{"arch": "perceiver", "image_size": 48, "grayscale": true, "num_classes": 9, "norm": "layernorm", "hidden_act": "gelu", "head_dim": 64, "bias": "none", "layer_scale_init": 0.01, "patch_size": [4, 4], "width": 192, "label_smoothing": 0.1, "loss": "cross_entropy", "residual_init": "none", "weight_decay": 0.08}
Rows from block 7 of a small image classifier, named by matrix and row number. Rows with one number belong to one neuron. Each number is 128 + 32 x the weight over its row's rms, rounded and kept within 0 to 255. All counts start at 0. Numbers have three digits each.
After each neuron's rows are labels from the 100 images, of 14976, where the neuron reaches its highest value: "strongest on" is what is common among them. Only what is clearly more common there than usual is listed. The data: stained colorectal tissue patches (NCT-CRC-HE-100K). In brackets: how many of the 100.
# fc1: MLP up (model.blocks.7.mlp.fc1.weight, 768x192), inputs 0-63
# fc2: MLP down (model.blocks.7.mlp.fc2.weight, 192x768, transposed), outputs 0-63

fc1.503:109089077133123078117108094105151183130144162124160130094150136128106100132177150157122117108137126171009108161115077137139159064155069130118165147148104102082158123150146143067158157165189122
fc2.503:113120113118168160055128107110176058106145214128112172102181089069162160108068100091116129186079116164167116126096117134096140131154115092176073115102134132119153106148115173149140174108169138
strongest on: tissue: normal colon mucosa (34)

fc1.645:075096102134090154182121128203096100094142132134159074138160137100095158081081126103108153134137118135099066118196120116096137141090099170104086067161136159126104148129109063082145142160120176
fc2.645:112203125118169155103106097152139146170133131153120110129161149050103082104213135080170176156135098118119096109208127110131147187097140137097072175111145164128142140171159114109072097157115166
strongest on: tissue: adipose tissue (46)

fc1.438:179130061142125143124140087145121210119142162171084145112079149170107134090173169130144119132125148119135131057136104127107144149182106149187096077058059121114086187149136090079094109142164089
fc2.438:100098056101137163066100130131134125166136107155135148104132132115153121117170120132102091132147060179144172122064128111109074129131161163127155169074123184087141163130121095079046139096166128
strongest on: tissue: mucus (42)

fc1.49:118099155132103136190092135125166165063128132094168144133137128149115192149174126139176065131132157191102106091098142147136125158119108143070138097102140148131105167142115147123136117141144144
fc2.49:117178063123088093116172183097106079087183155155158163078103130159111107170145081186074141132070131146109180119150074097161179138127131061092141156154116123165094084108100118137116120120130125
strongest on: tissue: lymphocytes (86)

fc1.215:123092131187135131149142123166128143153084109131098158112074115181143102121163141114108094153120134082118118097128080122207088120126082107139151109097089034107077137093129142063120137115131163
fc2.215:110099112108144086153167088074130150153148180141139123198121135084168059099121139124156114124148140108133095158181137113068146030085113095069126153135161181122132100118119150090134165091128120
strongest on: tissue: normal colon mucosa (64)

fc1.449:127140126110106164165167143123073118134162094163125123152113089101113165118125119150124169129156094125133097171167073174090145124147171158159127102117112119065107084119142153101148106100147069
fc2.449:155061138112100139117117128136130134191149110098045165143126181099115123138132117084119068095101088123085036126132091137139116117112103060128102133191133109140135133130075140140136155197139149
strongest on: tissue: lymphocytes (82)

fc1.410:152108082113066125121150128160159149115120168097137107165161122103150129104190113141136135129184179134089188095059103082113112089179168125183111092146091153076104180160153109152130131117209107
fc2.410:143152111150149146108152144173119134186073108146102141137089131125143145123109119142180187169106136093150171232179116140135151128122138111129111162164206163042122116153054141175113135116119142
strongest on: tissue: tumour epithelium (58)

fc1.29:107136181160087145121097131152073156153129163135137080196139107135093095098052158084123133159105151151153098139121088143139120125107148106140163110107116174096133168098182099160151103099107158
fc2.29:187107152124090128103060120149198109057117170154121166128140134101146148104146132156121051129199175160101097061149127160148142099159137114139080096132113115154088080116130150162104130067143109
strongest on: tissue: normal colon mucosa (60)

fc1.431:097147139076123126177113130141173118131158105093166114155143153068088116135106127125077104169102120028126114071170142136137172174067139163075124172103140078080113105107129138136081102076141153
fc2.431:109141092134192104145144121089130138166081159154089182119133066137093096128149108177199164155090154233149162136154130052128181170123144048123159129145100194173130104102174071151145083096159095
strongest on: tissue: smooth muscle (90)

fc1.424:171090101082086139103116166094092126105095188124116090183186098118090111121145103159183131077101082133173141154115060154124126117149118131076157194152119070100135132183125158152102100178108122
fc2.424:098186110141091104133100135162123082104137139181068153128141128144134077179144133140143158110172191126108094116087122159137085152150110108120135035220133156109115134134124169151162090103157115
strongest on: tissue: normal colon mucosa (65)

fc1.704:125137120184126108083138113078101146146133102142133175152168127165155136142078110177133091140128137149066097093168070162162158130105125087120139137130166143146192160096098188123115102113163105
fc2.704:061106100113181098103128123029126070122104146114140133148076174156074078138094094096098105147096095177118078107096136123135125146145106101118170172133130119071102156115063151094138128084140116
strongest on: tissue: debris (49)

fc1.33:148086091141127145142099091151142077091114108066133151150106132116163063089135110173151152142122108177090131132178157071132128145122158166127125097172156152110113102100120143111151122126134186
fc2.33:107138170118156089131120135141102186153104154168121161140112153133147090132138183168145153132158104120179096169171216076120156093133142127083090168121144119112086158176122149106224096127119138
strongest on: tissue: tumour epithelium (33)

fc1.698:125115178113095121088137140114085066140124115118134162172116115186105159101094133213121148122136146111127141099182042111107117113179143170127080180172113108127174120073123074125085142188112080
fc2.698:110107183104113103160125138079121131128141170105059172144108052092150130102115111083091122080100077085120148177127145144174131103157130123125064124116189137152142119152152109179094119153165102
strongest on: tissue: lymphocytes (83)

fc1.628:086116106135121118136128203101150134079107121138065044156115159107115095144146178067110115118192099121163124142140163112173142137103180149097131092155122079119047117097111137127136140153091131
fc2.628:181119085144099147173151082152125149103145081131106167229120147118153193150117130144108131141154158154085121131046135169114138128103147101136131111168151092178145134131088148159031097138130114
strongest on: tissue: normal colon mucosa (57)

fc1.278:177109179141141139143108195127100114124151110151129138168096115125105082113148172149079174093110133109132112201154100240137164138083130094083079176129151123184186172103150132117140156152156174
fc2.278:179130102147096116128191153067083193169153121137100171131132080183131143129101090149137169157060120120121150164159146103104187105134090102115180133159088163178166074141133063102123123100139145
strongest on: tissue: lymphocytes (84)

fc1.463:113118158135133122096048169142116114135156128174095116098150152092110182057137126170155115137061085080110115115160108148153158116134080116166115175154124122169042149105075117105165154121132087
fc2.463:106168130123193088162080142094121117144105170115156144143067137126094192119143114167106103149146147158130208130128090137199124195121111196151093150085086099138173133091188114185153083173156081
strongest on: tissue: debris (45)

fc1.477:132136121083125149119116123046115126143055144227124156124106140154054102103149105128139109159152076117130149133169154110138140089182092127097046136108188140140111067114101129108129147093155127
fc2.477:145170097093148178191124143187127123111188177124113140199122106106128122132117126154160178098025068151129128129084131129166151087050130137158161093064177087147157151180074096158103074181124096
strongest on: tissue: mucus (51)

fc1.64:190093154127129125053115158073162129120225124094175130089140170177070111116150128086116101160151084155115192136127199133074154132152108112121129098133180132147129170126133099171155156081126107
fc2.64:087129124096103101134126168073149113149091135108128153128174179146166171144137116131085135079093115119082140127189136122111141146149094098102160128140127152152126098153129078112118118154158156
strongest on: tissue: mucus (80)

fc1.130:134091173126121134056106148068102187152170144130116117118089125171116179131149143165132140136153142122100120087096151089160150104076090152146073129184082101112176107141116169100176116145138174
fc2.130:115168129119069116123187146125168113069114106135194117130112102084111152145122130155107155149196141152160146141184089086062079138115135149145234168119126202088153120097154125175146153148139145
strongest on: tissue: tumour epithelium (72)

fc1.175:080129172097073113103098129139118119169141108104101063163087123054129133109141167174169180068133170098132198146072092164163156103143088126080189128155139141124116085076163207135124095108162113
fc2.175:158109173146134135134183153119126098142200085139136095065155133143138145128174058165083114106195096150133150117156156105096133136171133191106082128131155148146141158123121051114144126185123141
strongest on: tissue: mucus (34); tissue: smooth muscle (34)

fc1.414:094119069125143129105143156187117127143137168136126087178155139136100118142181109079106161086191069130112110154095086091117147199146187180182132140166095096161151092109143124091174115169135064
fc2.414:131105045181120154112201107122129117098139112125101154114092119133139101157096088110142180133146134090139075137112147090103134118121141124109101077136065152094154131097033132126182108144127154
strongest on: tissue: lymphocytes (62); tissue: normal colon mucosa (33)

fc1.623:125116082228194170137124128137073081131052140149143069099107156153153125075150193174159119129084108116127081107172161148099113117163085185135114138112136100187106132176115135092108052189176158
fc2.623:147110177137114104196081071074092101072159087132165202107139118112128079128122150113099136150138100134129224122131141139110118180137175063159108163107168146128150131171086132128166138177133144
strongest on: tissue: smooth muscle (46)

fc1.5:147115177147067080139162130202177172109134136088156139154086122123147118123197113175143077132093108091158106075073094129119148075099082086144124119112151136114110132109140112128133103084148115
fc2.5:110135133139094071119116153082161113124074139135154100157144050155148113146142092100127199139156140120144121085128166154112163153108161055128155160131149118213134126127148122141144108109129150
strongest on: tissue: smooth muscle (52); tissue: mucus (36)

fc1.183:164158119115087141156142091133181129161166136106116166143134146158125120182182091155130156101136124147131155134135120155139129125124064156120165153135120176125088169066084147140143113170134133
fc2.183:122098111072155100114150127100098179105063158156114089106158161147124158136120155112150161132087100181104083126101113066139125179110150118114084097070151066190114135133115099088171138102085106
strongest on: tissue: debris (82)

fc1.437:120097132083078085122120167127093084089178201127127100100079150145157116108102135096171129112120092146164123092108104120126122108057166124196125098179173148140156114088119198178112195209147136
fc2.437:091136116115186103095100069078107120125144138087103116173095123117124108128079085157084176075111142089077081141137107068161111139157142142154096099132113046084108127165203095146086148091159131
strongest on: tissue: mucus (52); tissue: smooth muscle (35)

fc1.210:134174158174199168118087090128134160127066137137196094141050138156099145070096126099154115097171095085151105118069156126138218134135178114136132066215123076147139142081126138141119103141117196
fc2.210:147110155140102131090134124080105152140137174118122108125102120138116182079126158176130096150255132183126114128133135179094120124167115103208181130159085136131131159120174169096118173110166110
strongest on: tissue: mucus (28)

fc1.336:162101124142119149202116134155177132189180095112136136105146150155157126139139113164133120069111100133103109118123156160110150161088123159204170127134152088103151122110086139046141156199143103
fc2.336:114090089167155150109108173137065084058099129143126097112137072113139087067152162137137077074141150106121095083145117160191082147133143116113118156145060157074144090104154113153120146158137215
strongest on: tissue: tumour epithelium (52)

fc1.574:121106127144126105144144113151150119141086166159124101133120167107116161129136129194143171145125105084174107103156139110145131086161169095137149137071128094076139133114083131156132150164146121
fc2.574:102139120065130134105104214129130090143074081127136155122102109160171090150172100176115104121086110108109103123079130158097110104151143146130092114115145100167147110135113128096186114146144151
strongest on: tissue: lymphocytes (45)

fc1.565:109126108134118129129063138165138160137106149130096126130127103151124167129166132104083208123124124076088099104160131088188163128087123119064169133134095100141092171036154187098126169169137168
fc2.565:129095117164136106119141154120116131170116102047115122141117141094118155128114104209117102141162060169139179131093097088118159126073144059144151189099112195113177119152112145082138109161145123
strongest on: tissue: normal colon mucosa (69)

fc1.661:136128149147136132130121124161172159175133100217187116109087088120100109119143149056144170182191064153109129149148146144175131087097159177143082179081091162157155137130100184099101121113126132
fc2.661:098171112127170138157108141068138085091095097154109089177157153062108093152112152141095077113094170162126123137159155135108079046143132096137149113110133172145097098121096093178147099149173171
strongest on: tissue: adipose tissue (38)

fc1.155:158081127089105113062136060134211102146103098083124163140154159137136158119124148086134116135106136153220108111141149180140082123129059103099129148162178128147117170106137121117100124139142129
fc2.155:188148142124108162151129141111167141140136117116161131104103116146069121127107129152164171114149203105137126097104124128098175200112095149133121115157122110108115143156117129148139080092080095
strongest on: tissue: normal colon mucosa (44)

fc1.375:023075128089046125141149188140139095161175163128116148158145126133171134135205099145119088115090141131111101131116108074151135134133115121155107140087101143111096137187191138150115113153197155
fc2.375:185179167133086088103114179144140041162108140120105186128152132142168096147110179091120172107127068123135130177105101127124138151073136104128186097137154129121115171164132125139113144076096097
strongest on: tissue: tumour epithelium (96)

fc1.217:095178148113059126143164123112112154091080179152132116100130144161139181115134113126161098131183134096083139113082112083140116126133083084142086201139077126133130154139120163128105157067170138
fc2.217:157166147117173157122072087156078137133187162128169144116129120153165106127108109133098140148055111173144136101104150158075107115097135080123111092140157148124095133091101114193085101120162110
strongest on: tissue: debris (38); tissue: tumour epithelium (38)

fc1.75:149114183058080129116101182137151166141107152087124141165097126136083128145147126111129124084148122166131076112193152121130117131100173116110146126130137113166196120188089128145069078151113138
fc2.75:085175150113149117076164141097158116176074119127076172103142127144131134154160151198126123147069131108128080161110113121122120192141132028113110110131177107136122114111167146141063158138142107
strongest on: tissue: lymphocytes (32)

fc1.18:082119078136156155121099185185136131191130151128099119133117103145133172041118138134074127108229143190154124120129146125175151147073142011180139141158169118131108095106212111087158172140100112
fc2.18:234125116136113177145180153140129175126112161106137137139125162103104136116111124171145132126116165069192041157156131134132226146121154170132132148121069091088089153130063120134105124119136182
strongest on: tissue: lymphocytes (39); tissue: normal colon mucosa (25)

fc1.504:109125137164145139143144160102090147141153133129135132139174156074130146112154142138135106099117108171135229071152168155066104067126174200063101097151118138104060117109121128100132146115125112
fc2.504:147122095128152081118158193115139097065140138116099110168059067130141096141108177153107113140141128132137136121162154114089110184196109093159134121146129144165115138098085108150156118152100118
strongest on: tissue: debris (40)